config.yaml
dataset: "short read English sentences (LibriTTS-R)"
n_mels: 64
spec_augment: true
encoder_widths: [96, 96, 96]
encoder_rnn_residual: false
encoder_rnn_layers: 4
fusion: "cross_attention"
decoder_layers: 10
decoder_activation: "gelu_tanh"
decoder_parallel_block: false
decoder_drop_path: 0.15
residual_init: "none"
optimizer: "adamw"
lr: 0.0022
eps: 1e-08
Rows from block 2 of the text decoder of a small encoder-decoder audio transcriber, named by matrix and row number. Rows with one number belong to one neuron. Each number is 128 + 24 x the weight over its row's rms, rounded and kept within 0 to 255. All counts start at 0. Numbers have three digits each.
After each neuron's rows are labels from the 100 texts, of 14848, where the neuron reaches its highest value: "tokens" is the input token at the peak. Only what is clearly more common there than usual is listed. The data: short read English sentences (LibriTTS-R). In brackets: how many of the 100.
# fc1: MLP up (decoder.blocks.2.mlp.fc1.weight, 384x128), inputs 0-127
# fc2: MLP down (decoder.blocks.2.mlp.fc2.weight, 128x384, transposed), outputs 0-127

fc1.172:147120115101161116090157139118102131114185162146141154103137110169125171115145124128093080116131180134119095131144129095113138117107155116086128090149117087134078142153125133133126106140107142122120130138163109126154126134130150112132149149116145090107115079107160134097189131095105133127109141082098128130148163150122134133092168133104122102173166079109110150159111125120157117124132
fc2.172:106149109136141118130149114117177114161133154158145138105117138116092153122091141129160153107135088123157118131113147138112184123095130135134125146119121146144102106092152133116119099135165154154148173076117177121109165131125144128121118127125130129117155162145144116161121130115096124121105132127146114104130139148181076097105106131133142140121133110095138111090088179133087075195083
tokens: "there" (39)

fc1.322:097142138126154173137155133153133099120129137097119158091091102131118148146160114134113100170111162117153168109088134133084117120122170119156114147111116099102124139152139130114113094132103122160116114123142119094138107123111104121119177136156105150105102123106164092119126131076093168072083142142129134109175131147150139156158127151116144121109166102097135150140145161120129183113086
fc2.322:093161086118066115103160151123135128106136141150088155110112139107116126129175132119147149141165147092103124174143129183174116148087125118138102144145148113164146118152118121091141153100110138113081136125158113160102121159103128117134119129111157159106124133128098135125116198165107116116125120134170142143113123120156114143120113137128138132112081111092102096086141176130134118160106
tokens: "now" (54); "well" (17)

fc1.122:095135142133124127127096137148136100091153144106117110110103124141149158116162148148156118141112136126144159149143112159159106139126105119105147126109165167115147145178128073165149139168145152123084145104096129097150098140141177153123157108116084158119110178135110108118100117109129121144089140151091156117147142115140106098139190141149127072118141150106136082136125097105164120104114
fc2.122:142123149145115139109119162132199131127133152089168135154148107130073133143159129106146140089137156125125148113150106138135125107156107079136132180134099121111179123109104140137122118163135113073095089135128119102120093099097165127151133123143124119067154164124128144127132166126179123138155139109066112135131113139140103101135135102124148137128093096151124092133110111107125136161161
tokens: "you" (13)

fc1.189:102128133115128130121136124132112142087154161104138163123129097124130110140141108121148166181131173101154185130127149138154131154145120144095156128102107121116125104148135106093117110120082100117133158131106107076142154169102104104097102091130103117078156119113121090092105141136140159118062174134126112116116152153100119150121141115124133132148144140140107155099102154187173129147107
fc2.189:087115144122104179097123103093106152130132170116123114116133148113186110156135091109139127124130149089132171092151170143163096140124108087127129118112105118156144134135131114170153084097161157131174153124126128148118104112164138150137137144141144141103142137124099142106130147181184146096150145081068135123136134098148113108098134106104103130117113136107123088131152136103096116124129
tokens: "<end>" (63)

fc1.52:105169108097105107112100140153115112133113154107124154087151109125137079123098117139150168128155171107121165152157113110155110122133108161110164154109150145146113100171134069128126139153114116137076174145100131114153159122150181099103127118110099129090093110118134123174146111155138138105145140147157150128113125131124120162105131099114105109109151157084144103125130105141191122121130
fc2.52:164086129118150114129141142120147108116162094120144120115165118124163118094108128084130120136128137108124131110110096134123119102128118134074104120108148130140120122117132158148154136120124163164132118132086123176136124084113105126141144151119131116093100142166061121107134157140184112120152149129098145142155127113180093094155144156134126114123141130103073138200177128145141086143161
tokens: "you" (14); "try" (9); "ought" (8); "mind" (8)

fc1.269:132128113178147120135151135165123150102148116090122126081147120115148110112124107107119122140143147158100118122141096149121142151139155133100100166132105116106131161119143120143133120153101103155135137154070154116123117125145152134029128157109095125114145115145158139116172170125133120086130118127111070141112119124143091109133136137117159118098153079167131110113122149153132183128178
fc2.269:152113179120081081113115134092152165143146125137185120113121179137131141143172134176096093139112133154142177141120119128136157098154119129117139118150125132168126132127131148155105138135089100117161100120132132120126150113119138114133106132117140128133124081176137140165104098102096129111113149136158094164134145110140151139097124106112088179130115153104102104110103089069103138110106
tokens: "you" (18); "a" (17); "may" (10); "say" (7)

fc1.65:123106161069173108113156110123073076124147141096150145135133105140126097120125188155108174134126128097103128114095089150122191134129146153130121161136130136135102127153134138118126152116117144126166162132120105142131109087164093130113113103132168129109113133136154107121149156143117137124140138123143148072103105123164155164077114127132182112140133114097152130117127170109099116142118
fc2.65:093124123144100155111120120107093104116125128114149125127121099149108127154106141129125128105092138103109163209168121155144139162117145065130118154109122117138066130137115103110110099134114155118111086100156137167102173154134087094126128114128145086151139133111128154148141150136132116126147181184128169137114123159130099093122145144161141126121137113132144107144119130132141125197147
tokens: "now" (7)

fc1.58:106105115123124065168085166107155115058141121180133144115123109139116115161189139120153145109101136144099163182114103154135126080126120106144141124082115149154187146137138102118155102172125109131156120128134128127090089096132113125115127135109153137114144113112142105138161105117109141162153111094129129131127114123117137135145166128114100122135163153114154107159088138112145107110123
fc2.58:133123135178118155114141104144123152117122158130123126139163120147092151116147104181163118140118109140167127134118157145156144120133161155125149117128164105109081097119157094153143111138118123096114119073156140144149124089164128117091092114121104124148155126158132108129104172087137170105143171092175160148112116123098114126164122154123133112086123141141088145128143102093113081091106
tokens: "there" (18); "an" (9); "one" (7)

fc1.282:147134102114135104123111162191112124128134138150191125115094118096131124149195139135109145122132161118137133158095128134140153117126179113133121119120156088152127122132118123117055119145118131112090128108116124099124135117116136089137154142128105141137134125089158151190129171125133115108122155141125109106124060161100144139114142157137172095136141146070118093139109113156118157118136
fc2.282:097103095119106116109143133110102080142130103152111146131090148141164109126091123104156137123142140154120154105132145182113153162115119105138143120114146084132107095140147146145118137179169150190132113160133129101117132074182125119118120132079150127140145109141109151161104112123119126160101105121145113130103104113169090135099102160110132140117128123144117129119141096141116149212145
tokens: "now" (29); "then" (23); "only" (7); "i" (7)

fc1.154:084134082121145106119110125108078095116125102115133128130123088142135137167111169111148134145130140128153123128136128093135109142106141160141120125091065122127123157134170098163113157127089145124117140133122134133113127088093140129096139113107105164121162096110089122149176096113138156129163146122139188131130161138141115163126175106135154123139156116103128142155163115164192152143088
fc2.154:149114126129138144123158145073112096135164117089152140105155120124120141163140136158116145116109155096149144154129155148096095165133119163098118106136139105083087115139157146111158094097132116126100144163147150127156110116114123106159088121095126154156108148095137159098147144145114126090128099130124180115121124079136131137118136112165123093079124166109127126196170098145127151120120
tokens: "<end>" (36); "why" (22); "that" (12)

fc1.20:127160103159135091098125124114062152096098132153113134110135114113176104169136138107131121120115151145119146090093148104133144148128144156144129144103155084148132126147170106164158142150115124114102137119133136094131115138088141118090134108094101124130117133133129092125156148099122100126153155118089049123130148175146124158123157119097133111122146137127150143123156125148201129176144
fc2.20:140137123109157118120196128148143140094097121129094131115105149131111117120166124100125135131130147168135085138118129139122140107160125145130118137086133102171119097132144105146117124130153085131155125133148165099107130131135152067124098117139148156109121084150089150169122142128144112133122126114181111134131115191119133157146186158114065156062097133147151106135106107147118131129123
tokens: "you" (41)

fc1.315:159151075141148131110135112130100143103084147131137114106066132159133113123109150123142098148122133099095176137179107160143130129111143118135118158109104067120150147158134079111147117142130121144146131127146159148120129083145136149142155121076159123143147170117131108151185154119099144121086146147110160097114139135108133143104146100101161112135121129138174079135129167123135145162131
fc2.315:142118116099060150157169114154131148150123102127124105117112125102122144137105108109108149128062146154164112139137162155154136170161135116141122113116122131109126115089141143129147119124094130121114148094169114126108099180103137118127156126171128123147179124111109113131130114144091104119145151142138132140175128100110178086123117108147098178100077163128101126121115178165124127141105
tokens: "you" (32); "i" (13)

fc1.294:109121135105130119118138140093139111091127135079139147100119102121105114151148186143139155153140099109134114136144131133097145136110118153088135147108122151164151154108116130163177110146086157158119156178117137110116118115128126115116153107135112157075111144154120111121119194107150142135109133142133075080157158179154132125101124084139091147166105114115150128076161101120132147133138
fc2.294:126133126101108113166139110114126158152132144162121114102108124127150064081127121163135145111123138133119121136119160122127101146107110128127118114113166070119149111148153149120072163129111167134109150113159133153098117177105152149124077123163144130142139112157119109146132199127102132119124119159130109125111136112096143141118043124120136109126126128119124163091126169169150108171123
tokens: "if" (57); "when" (10)

fc1.190:104113119120183076137109108123131129102141099108112134120120104151110135156139156208128121105170142162123115145136137122107167110126113108111109130094109082160150149127146086100096160129104132161130163145145117112110104122146182103108161111106147152137142105147118088161103092137143143096117150162126133142120139145140131130121154096147121090210121130109143157137118126111161129128149
fc2.190:117117127176139110141144168106161112137110160159156123088101157126140116161123117146110126111120134104131121086202120149107111151106148152139173137127094129144104130149139162132124165144109142103118151139143128119164102122144128157187155143100169130122141130108079151139132128136101111089108129118131109082156126100115147119106084120069138118168123121146139108096089109079104114108104
tokens: "<end>" (62); "to" (15)

fc1.97:106161183132166121137078140105121083139134143125151107109137122143100103142137140159153133182105149135086149132121113110126104106144104140108116201126128153124092113126138137141149142182133100122124167179107116108108088147155151117114134117122107149096109092153143151088126141133078137122098165152076108117094117132122144135142175138142085116140157147101110119122136140134141114113151
fc2.97:118097150131127124114131130146109120163113153146162118137130142140120137138136101131140148096125113138116130098156132082147126123181114160119147113112142114098128151100127156137135110140157125131130147079092137135143144152121082124128157117105161145132135128133067168075105143140112110153098186078108129149151173117124164112097115123134147070126139167091151117082176112169102110094111
tokens: "you" (43); "to" (21); "me" (7)

fc1.268:086181167103128120119126135149106111130164113113144121148123131111122102129130100108129149138195150127093126085192124140112133134108126153112119152123115132140111147145123116127113122166098161138066146158095090117123092156143147116122153104140131146066108117079129123122195138155103112133142155120142144171115134136185117130141151130107122106176125145104125117106106103100137152121141
fc2.268:107127115113169135126089157149137112138133120173169144118082135081114155080132116106165138129132154127126097101126142137138128119131123154117147079133128079160144147142099153126110152099156154128106166141104169157117162105150103084121089126154148108104108124138154104162104129117133132145111125164142120124129109083084110167087134087127101110132164138112124146193144109144105140152115
tokens: "had" (26); "have" (11); "try" (10); "not" (8)

fc1.10:133125139127156117083135160176120118130148114154127125096106063151165171119108150155115134154135178101141118095133132151122166143134135126090120138129138124107103116106140110142074120160108142126125138129099123106133137100176107130126161143141113157137159139153187125160112129122093168090091146123130143133119154128104117109117079116118145122114190150071126096107140129170126100104117
fc2.10:151125073131155123135125114112138128120152155128092144157144135108138122142070124149141092163150124110155120113141110151093118139094114136152115125097097173124146155109159137155169099167138116099105163122148112157159077161107123111074115116125091142125129131132138113118123124158159175117142112099131157135142134142093081107113117118119106119212146116127099119115127155114120182155126
tokens: "there" (17); "i" (13); "had" (12); "dear" (9)

fc1.241:113126146126127123145125124093125128091109085159167135121123100150119135159117162145159162117130129100130162195085107144130140104113093131126155128087109144150135157146120124069105132160127190078115124160157106079116070099066129142122153105111117127119129142137124103128146121134124097158136133129140143150144157145150143160150143117124099112165120112127107117085126140159172135149128
fc2.241:100121124103098153091136123133174142120149102099111105103107159128158119101101123166143104067130098160128141137096124082158101135172138149154134137147141149144145095132166124151157172134110090123086117094141088163154152078173136131152142108114099128168106158095154089124132144121141107087124145161115119117128136120121158105120145093129125101161146130113146142139161161126145130147107
tokens: "<end>" (84)

fc1.334:120122168164127119159114136167134138087142100095154118145098122128161130139127132076132167158140117121097140106116134112150119133159123118102122129142108153173089112139141114105106124166114146171077126152138102107127088153099119128115144120171114127099160144125144097153177171132135167101115171142136155125128144100135107145136137124089101095154179151096169106100092119108111127092141
fc2.334:138140119154148124137105137136128140147108137094153123159110116076177131092083117082153133138153106139170080092168136136173094159113115138106125130139137122137103153140095098123128125128138089135143108138177087126129107124115089124125161151114130123122149152107120165101136158121141124144107093083112166127099116137106150130141134082147097151143157139122110133190103186128159130097136
tokens: "had" (30); "said" (28); "few" (7)

fc1.170:161122150152166120148085129162141095129112140134136133127120077135145140130134152174123139128106132057095155167110138040151135155134143174118137145116107122134144151148070096146169104143106144154114146115088149110143169126150146097084113102136108154137124071142160131112118121131131130121103136125124095103075105140136133135112155136115143124150156116130107126157155125139133114130123
fc2.170:156137118159116149122122127118154133129109120134129133115078093146162109135141100131119136103123144131167114080124168124119122128119135146109096120154117108109152127087060118142097087143137151152075173164149146125127153111121144181125171127140088129128189132128121143096139113158132134137112138127132130133109138082181093155123155107112117144129157153097156139133068114141129093087156
tokens: "you" (66); "all" (11); "i" (10)

fc1.18:119128145114135081100130144115159128113107119124097154150163108135157106140114125142188105112136132106091166109165100143132098128152112164122136125114126140118118142171124150098133121139056116148136171152118135131110121090177112170113119103075136099083088167141142083126173143146119116120115130133103149138123124139171103142102169147075126141138126134082138104132129125110150147157134
fc2.18:105092126100107177123133110114121148093141157146126142115139135136140149079124083108126129121122110108148159122078125161147090098130145158158120105120114123167087126113146146188135131127100160142161152098107162106167157125154151121074082123170161112111123130125086139139126173131141112123136118116140121146095105100113115145132100125153130117120119162121072166106159100135109144159162
tokens: "<end>" (23)