Weights of a small encoder-decoder audio transcriber: 4.32M parameters, 26041 training examples.
Rows from block 2 of the text decoder, named by matrix and row number. Rows with one number belong to one attention dimension. Each number is 128 + 32 x the weight over the matrix's rms, rounded and kept within 0 to 255. All counts start at 0. Numbers have three digits each.
# v: attention value (decoder.blocks.2.attn.v.weight, 128x128), inputs 0-127
# proj: attention output (decoder.blocks.2.attn.proj.weight, 128x128, transposed), outputs 0-127
v.5:133135134129106103136128135142161127091080142111124152141068090102159135104106102168103132172135115174169099128121090129156135073144140156119144142149170114151133119164148118177140181137114134135090116115150117110092151157155158124143144132136152162094088121168076095132105154148126147130088138124121135101145153180147133157173117097126122111156082161113108126109120127150113074095122
v.6:166124091118165142075166125161106133154117148121130119148126145157167163136087166122125098114186128091154070094154147124080157145082118145203133106066115069154151175095113154130119153115107095156110120095125179125139104158134157126091111144107117091107134111143103117117119164112111104121149093194076127164108146192076155107098163129109145148130143089132117138097117179153144150119102
v.7:164077171158145125106118111123101127150149101097136124133180105134179108096113161083154145170132134083147148176151073126090115122136141156110116127091185124091141113050199142133145172133162145139182135161084138113103102103147112158128075158129115133110105113136164141104087104151134128110077176172131121161133135157118109134070161160085134091163109161161139121091135136091131139133122
v.8:153088168162118103156147128121118116134142110128194116169164128107123133130126141148105154126120113109134139082156113132139132111122134131120100110122128150094134098101118119106142104185193165082130107212136136127174111125090117135127090128127113108162123093083156167147101074150163118163129117191199175123094075107097108094116125126114108180172149102130131125102096138078129140129084
v.9:075175128097126127114143121150152172069141106193140110083152153139138089123088173075137094155117110150074126122109182125111139170085145107166120148117127150075136156129152129097159067115159159145149116121111081189162134140136129153105119129134100116165176201123157121094154115086130120092178168092167145114075131067122135087083159129080102140096147148104102109111117147206164113128136
v.10:106115122084159144087142121146123190158129158117096100117135128164142153137156151111159103144151086122122132080118127122124168102093137128101105106143091165120137141111135084120086107120097080177153134156135156162125176121109127166084130105135123117137151123099113111126114134091124155121145113103108068144175160133108145124146149130135096153133150088141152138123114114215127130143129
v.11:099151073115081102108125122125118108143165141160126137130135124118130110142112172070144144143129121147082118102106159112132177155130112120181119088104140125127073113129138106081069178142099152087125183156134151219067136151165154167057141124131103165124108144130149129132150128106117172083174145040128105089142150140170170139168150105076086103121133095056139143137120136202179127158134
v.12:125124075134111114164132136158108139120102114126144113129125107124115088120155104176099161099112138134061189112116131164165134147125115158139129083099139158084169074115082057135107143145165141148122122172126152092165128144112117127139094105137146128153154141107106153106102115108141117158119111091164142146123114087112150130134130093132102172144129144162164129135160081108156148143172
v.13:102124108164171177149143126145141118235053164121117125080127109188170087149054100124145136096094119172106117100071165102177141133169126121087133187139136125182095164125080137157117116146067189127154118087182146128132051150158074154149138137076104072142167089188144125089112224144106116103086110122144138125171139147079068087051111147172181189119153104126118139125086090176133128069133
v.14:147129164108178157142142133148150107077102108132060131176113116114134184151104077153093093150181150152133074110170139171137068120149134136158114143140160102088125175156077138157119074100151139170137103112137117024141092128157166145119151134143146129104103143116122098088139158148156131157107107103076173206114131096135156161152156108110128093126095117150071125172060138145138136085127
v.15:110087110165110082105136121134100159158088133077155136113091120102168116122088148150129135127137132127167124117169119176137166079115121183118151139132136106102159149114145142185117152152153196090118115136109122113163109136112131130094113096087153121110139124146100129172100143112133063112115121167125120134124129175068110139145105130155125143162123138119130134122147110097138126136087
v.16:063137159115126138097093132054194095107142127139127153159086141121163126118111073141165069131098117139155072089166163114115124130101148102116155086106192126164131118098173124145142124141136142100091122119117177118114101182158126193195146154133105127114104086160138126079115113133157167123119134182133125162122123139121112133137154106176118068193077081118133133163086147146143080137076
v.17:124107171063116145121175140109135144187105116122174121151118132110181107101160121144163173141127156153199132128143116123161153134196135101088115085086120092142093132125132157098097104179153149108131117178108135067163077171110088161145123128141087103099129088077105144104054154182166103168074165089195126181121164090177094096142131104101123104123057122179103127056138070156125127130161
v.18:110109141092103146095094127087134102146145101125145100109156133166133171102177115140134115116161111125144108120129194146120117100130172109106106185120124111146182155125173106112171139130104161156104133123149111140128118153159145132166130170124137080129151130161120132102153132084153156160118045136167175125135080121147100148135128092139145095145098102119112110141113158128140082108101
v.19:109118112125164145160160138127139173148144135120130156082115087067147105171101139115118060158094142101110149103141172116123162174140182099255131055124101093073118165119135120163142086106161182117077116141159157129113107079156120104112146116101169191137095078104145055169150167135065122140078167066148094121117156105190091137130137151067112111090163161107203125156099098194112191141134
v.20:128139141129092143153097134086154146136090113111171135146130112136121103114140091073133151083164128133149134159106166152070198140141162129129133119104110106101174173167178126167154140110095114140127117077148133112176190134093126138075123162111107101140211108131091149137139133156080062124052155109164097086154075148132097095130162164087136145098143092145112119187110100145117118108196
v.21:155146105123192097180150107146108112115150104156159146054080126196095127134098167177067121183102125127104104118137139132124113136092108082183149146104147163126179168177110125165154108128169105125122169142160088139129063180114140097139184157097117144126128121160087139049040132114122128125187141100134122108172100141137108111092125127125161102177107156144118134108137160127060172068038
v.22:113129123135135117140104136125109141151171101148135116114150148098125068096145051177108125140088156083114182144149145133128137142114118141144115134143110133175104128107145152136150120101117135129142122170130164137129159108118156104123103114130164182115112099166144114151154098087214148166144109121163107161115124143119105134118128175081090078064163108122159123128132101148110085107117
v.23:228081165094122171156092123132131195097111150115186130158160142174192131093105132148177207145102110100154148130101164120140137108140115117123131094053148117139113100118109092087079104169110094156133117162138159117127126129166073161145080128093068164151202118080136112096148114145117078099169125104165160201049109121127105069137090111072169146097092169190102140112166062079117172100153
v.24:185101171113149171134094132139162114117151110102142138111054131137127118151105061136070148114161042119166098117088095124214102186132130071116145112035095100157114129125116070118178161161153077116084138130107096107127141140137072120142154137149092173100160177079098183114054196104098187123144126143093143190162107159178158142175120114133164119156127093140119128153160102120112128178117
v.25:157104119103052129099153131117073129078169118078144118115135152169119158157182115123121177110145062119162148162089168137142156113115137111146106139130066084118121141074126144109105153155159063105142132181137147147153179086217117087125147052137087150140103160056130100185171146116086162150149071090153129116128113168129209156186071154091107112107183102076144133105132144152158123174095
v.26:095124125129122128121189122122159179174083137122151145132129105087135118155116120061105101167145112132119088141106103167144143096127121101097111129124106122132076125162149153147140151099098062097128156154149127161165139094088105129085180088129097099127157130097090100172144156099170143143157109105176154141103113130129124187133152117163129164097184125102135131142180109136109120137121
v.27:110127156148170116042114118122153125171147121156117165115143143121154090148060130135130123118104118119139131129164129110119130106110118097131150081095124109163129134145124099180122131109152167097160121134116150132114083092097072166151137102135137145123160112106149099138143181145112160172114166097156134146154114156144090189108142107173122107100093132122110124091129147116103119146106
v.28:080120130173151130170120118091104134134098165120117114090134073133132156132112206177149117150088157065084133108145114147080089144090139147176110135147134204125097087133090181144170116123141094132160139151112131119126104152097084095180066124120143102161119099209133073092168082104145131140170171174144104156022122127066103149072157162070152130137207174133174134157088130144138182046153
v.29:130119157100174130108175114187153160145151132124135133141106098156131153135122113140110116165196155131115094106121151156167116116151132075144130161087129133105118124127121100119139106125108156147096162124170123156149103119176121134151088113104100113124170128142120115099128165098140114143115115121130198112113160114135110110116119108093123111104133146121086137132113106140133119076103
proj.5:144071171138139119139117130135163135122176139139097133097139121155137158140170160110124067115123145114139135126110130118126117134145087133069123140126099126133127103092130155095162103108109104146165133130111170136161132137110127127114086125152138133107174090065161111123110120156160086147145079105162137124078124099109134110105085108108144170101207135140163189103124132068161152154162
proj.6:108096140151129058136099109086129125094134127153139120138168135147082112147141050112142160132175144132139133127140098084166099126155164139123152142198129147107140109143142094135145088112143138155163125088149103136149156152154105127169099127139155170195116075159145144172178134146140124086097124085094164068086123100145093125154109099154096055144111105129115091155131105146138143158132
proj.7:106117104115171151131161151089121113148136127159140123166127086131150144174133127174165132151159092148129114126138142145158175095139121145106076114225140129190125171162092134128159138153127136087095126115168143132132102132138130139129115106116159139128101146116074078079165176140110132171134108136106173088080092083101100116162103091152082102085127072114143176120156055130103130175101
proj.8:086179122059160127152126152108164113144164122140142114126143125136156146128161115163171144139143110101135127126120177087098184159071138128106105138109097113189119159169125160202093143144109121114144107129123093089094082119154121131095122118159148153099141148138108091115156152151081088091142160097072114107192110146118150123108154131163106090124101070119103143113145109185121126165103
proj.9:168194133158111155159124115145100136163065111047155152162073152108102115060129077146167153133158139147102132157185094137132111096144103158154135152118183114111142142152089068151055119111160046114138123113144122112133135103127138155173141181077147146152124110132153144119088135107113135118121146155099108134187156165110105164121081187095129087152108161118149070131123141101132154101067
proj.10:130148109156084129123085140137122091114076160124130137123106177132114143116132080123151121074119151131122123155169121141131118096087143125193140153193107096116135131119129101149188148142151176124135133124133088121148100149155092106108142128054132148143096129108164158156129122125133159138130173120090140136108073133182107152169076105100156095158097146120127086148102149137116128107123
proj.11:140124121196129226110102114126111133143066104066120130061140194133101123101139100102162124115122119147148088129135069106129115090148098161162134199143162127128152138096130121155200103130172077126123124136123046107178110156120101147151158128117106071131121123121096171079174099134125099152115128093115117166127155127161182165125167099109082112137106206108163161131144161060140151080125
proj.12:124161106089117112131121129112134143153118166078162120149115170092162118094132152113152113154189119124176124122159122093119122149100119124130131159120100152161150132136156208118131137100134140148121127127072127117091123083141136131075155127129124121148125188120081119172127129094159123105133122119159139131162142198138109132124130127094166125116093101136100142133138104150055098076126
proj.13:160085158147129059168139103154108127068123109179116134113152097055108141121142108154108114168147122032083125151116131150073174184177176173147121152109133120065149077100134149100123132069215046152055119145155121071134214093168156117123093142120163171151197126145133119148125124120120168191109117102152096131036077137143106153132076120079145122146123198118139110116127173204122115135138
proj.14:115107139112128064116130154118146092119158148143102122115120153125187112078100102141085125168110143106097188130112112131118152125106113116088157140169123144145144124144111112127173178145129115127156166088123199217101164137111102099148041157155141104127180107132197134166114071105118094115070063131129155067132171128137083100096097125176142144114174116141151144126136123139101133134141
proj.15:137112157118135125136124128141186110111188133148112131140134142131085111174168139119135107160175151130163150139126150087162083165164085130080129150128128158152118086092092152116115090112138073148144110145135137114134139110149096141101136108148109143104117172133123094118132152185109142106139105110181134127086099075139140122125091117107121131128101085140131146115128105122128122155134
proj.16:176061111116111099108160140174045175139137121098133133143126116115081093099136172128090142105128125126152114153069098099139166122130108178111111156094116158177150158172096141177085165129180139155147136125193087088134118184108116110122148108146150160116119085109073104136156136136087078124154100125092111120137142103111149148128097167095113174093172159111151104110179154091164149142113
proj.17:137116086129091104177074146118145148085132152183114127156124069095061115112111107138135059198107116069074127152130091166112162067104154131150077101136126148175132135180092114161133187107113136166105136129187111138117171147090135126094114095161193166139113166131150096153169111121085083132188111169107170094117123110121170195188185125077085150143122215142105127137098178098127105118104
proj.18:160051101150120110134159119159148113135136126117102142161132144088104112154092160113106142164098132131110078152145113076131141152106088155118132121122173162168116156161103149159079119106134130142153105112150152111125141113119148098145140127091165167125131109097136149146110135172148137146144127132091117152115149157076125102098107107140136121086114099151143134128165118103138147170121
proj.19:135165136082141126126090145121127161100136213148148096180133159170161140097138117149122117049129112117199162122170132170141080069117075112059082127152078151130104110090153144140130128177150084112141178196102135161096145182147064205121129115135103087106111098180117097139122069155145100103118149166074098091164101121127124143180163101168112170187163125092134176087097158083130093065103
proj.20:130166150140115082130134166118198093079187139169094106155127132133140132143095133122084152176132158164117126129150124088108092138102135127139093133185126155115112083110170150147108184138132084078134134131118110120148143142144077121116069138186154199132129140104181135156121136105126131103090093094093086158166133137099108144137119121139076079129065172096104148101151212123154129147070
proj.21:138146128126075117102144111109114104185156103158158137162114128101156082158165140080136144067126092173084103134149140119076122109176108145121086113140137078158140065101159148146132119095142094112143089154174199090091178129125162124222122099096154100145100086104178147133134122107163088170164154133116122093083119147110115106153169185138171117101193051141100144154157101138187116155142
proj.22:150129153138125150139135160120121119162065180145127120112104117122118143160101151145123109138170116121116143103136169121127053120148089105090156142148125105096140164144148153109136167138104129122104143082151127137107152109116115167107170107142136103155102081104127136071162116164055152118133091153093114099130156156174125116142138116156174184170094075134140128094082137120154139096108
proj.23:066113104144126128155131082135127069114157134177108154122112106068098085069175085105128031162127115165066166208171111232136145126128098126184067155202154169134173125139130158134180130095085136088089151130140133167157177131098190102102132124166148129145076114148172073133130124154093086184093125089121135140149126091110201156164089131134141105178122148132076104084091180155085101105132
proj.24:130164135161140146161192106086137137132151055163105134122153114095059073085138160156183151121099140109085065234177119159101130129121148124125061132211198117136139149148140141163108118149117173163132137112147174120110106182135119098110100154099164086165122088138111080160168117085171081125105138116147106113215106107114134085164132062090057140090134141105171104131153135074120046125152
proj.25:147154153135213163155174101119205151140145089139111108120135117095098154120113125125147048186104199081170150149160122166165031121148112128093136127172149104126125161114100116119159091156058149157170129144098111126119059140123128157182116160063154099103102155172112111145121119135126139184015146167091114131159158105143097124097141057175130141138135080081111133103099115107123101150145
proj.26:156160155100110162180147147130165120105125121150161127135121131132064112129122108166155110111155143088109081076093118107094109167114181058136103137124155111101164121067111139099084109148119159144158132127139117099076150134167118136155101124071158178125145127174154136162114151137142116122100166145127125115133141116105105147110159064120116100204143133131149150109106132171086136109159
proj.27:139157112099145184148156095132088132127085158133116132168094148132084098103172123133093157112161150070076133129104102151115163129154139139120100133133105150137113141082123095105127158141101106117140094136153150128143173113147125149145082091131108072111094132166113115176119120157123120138151147155156092104145161119131153135127112145098120186162147108101164122132149181092153134112134
proj.28:073117136068090113135159130153054112105134168107167110092120098118182134175169127126093155017163131223142161095070124176182133153088105130068134106093106113150149086092167115082154119178146144082108138094137119156109144109143186169101194144177109155103146102088138153069132108149099071132155129089079150100122124138149165077171122193181139162181147089196123108075134087179136132147141
proj.29:177088097115115131151129126124149089133119117183107105137158157095124052126146141146111105113112128132077080136132132130108114105125143090116093074129191145131170131093081172158111104111128108106133128158149163142102172085143140118110171133092167134127128085145135149174124152152153139103149146134135127111105138137094111122152166129154131100148177160130121148122100162119110146143163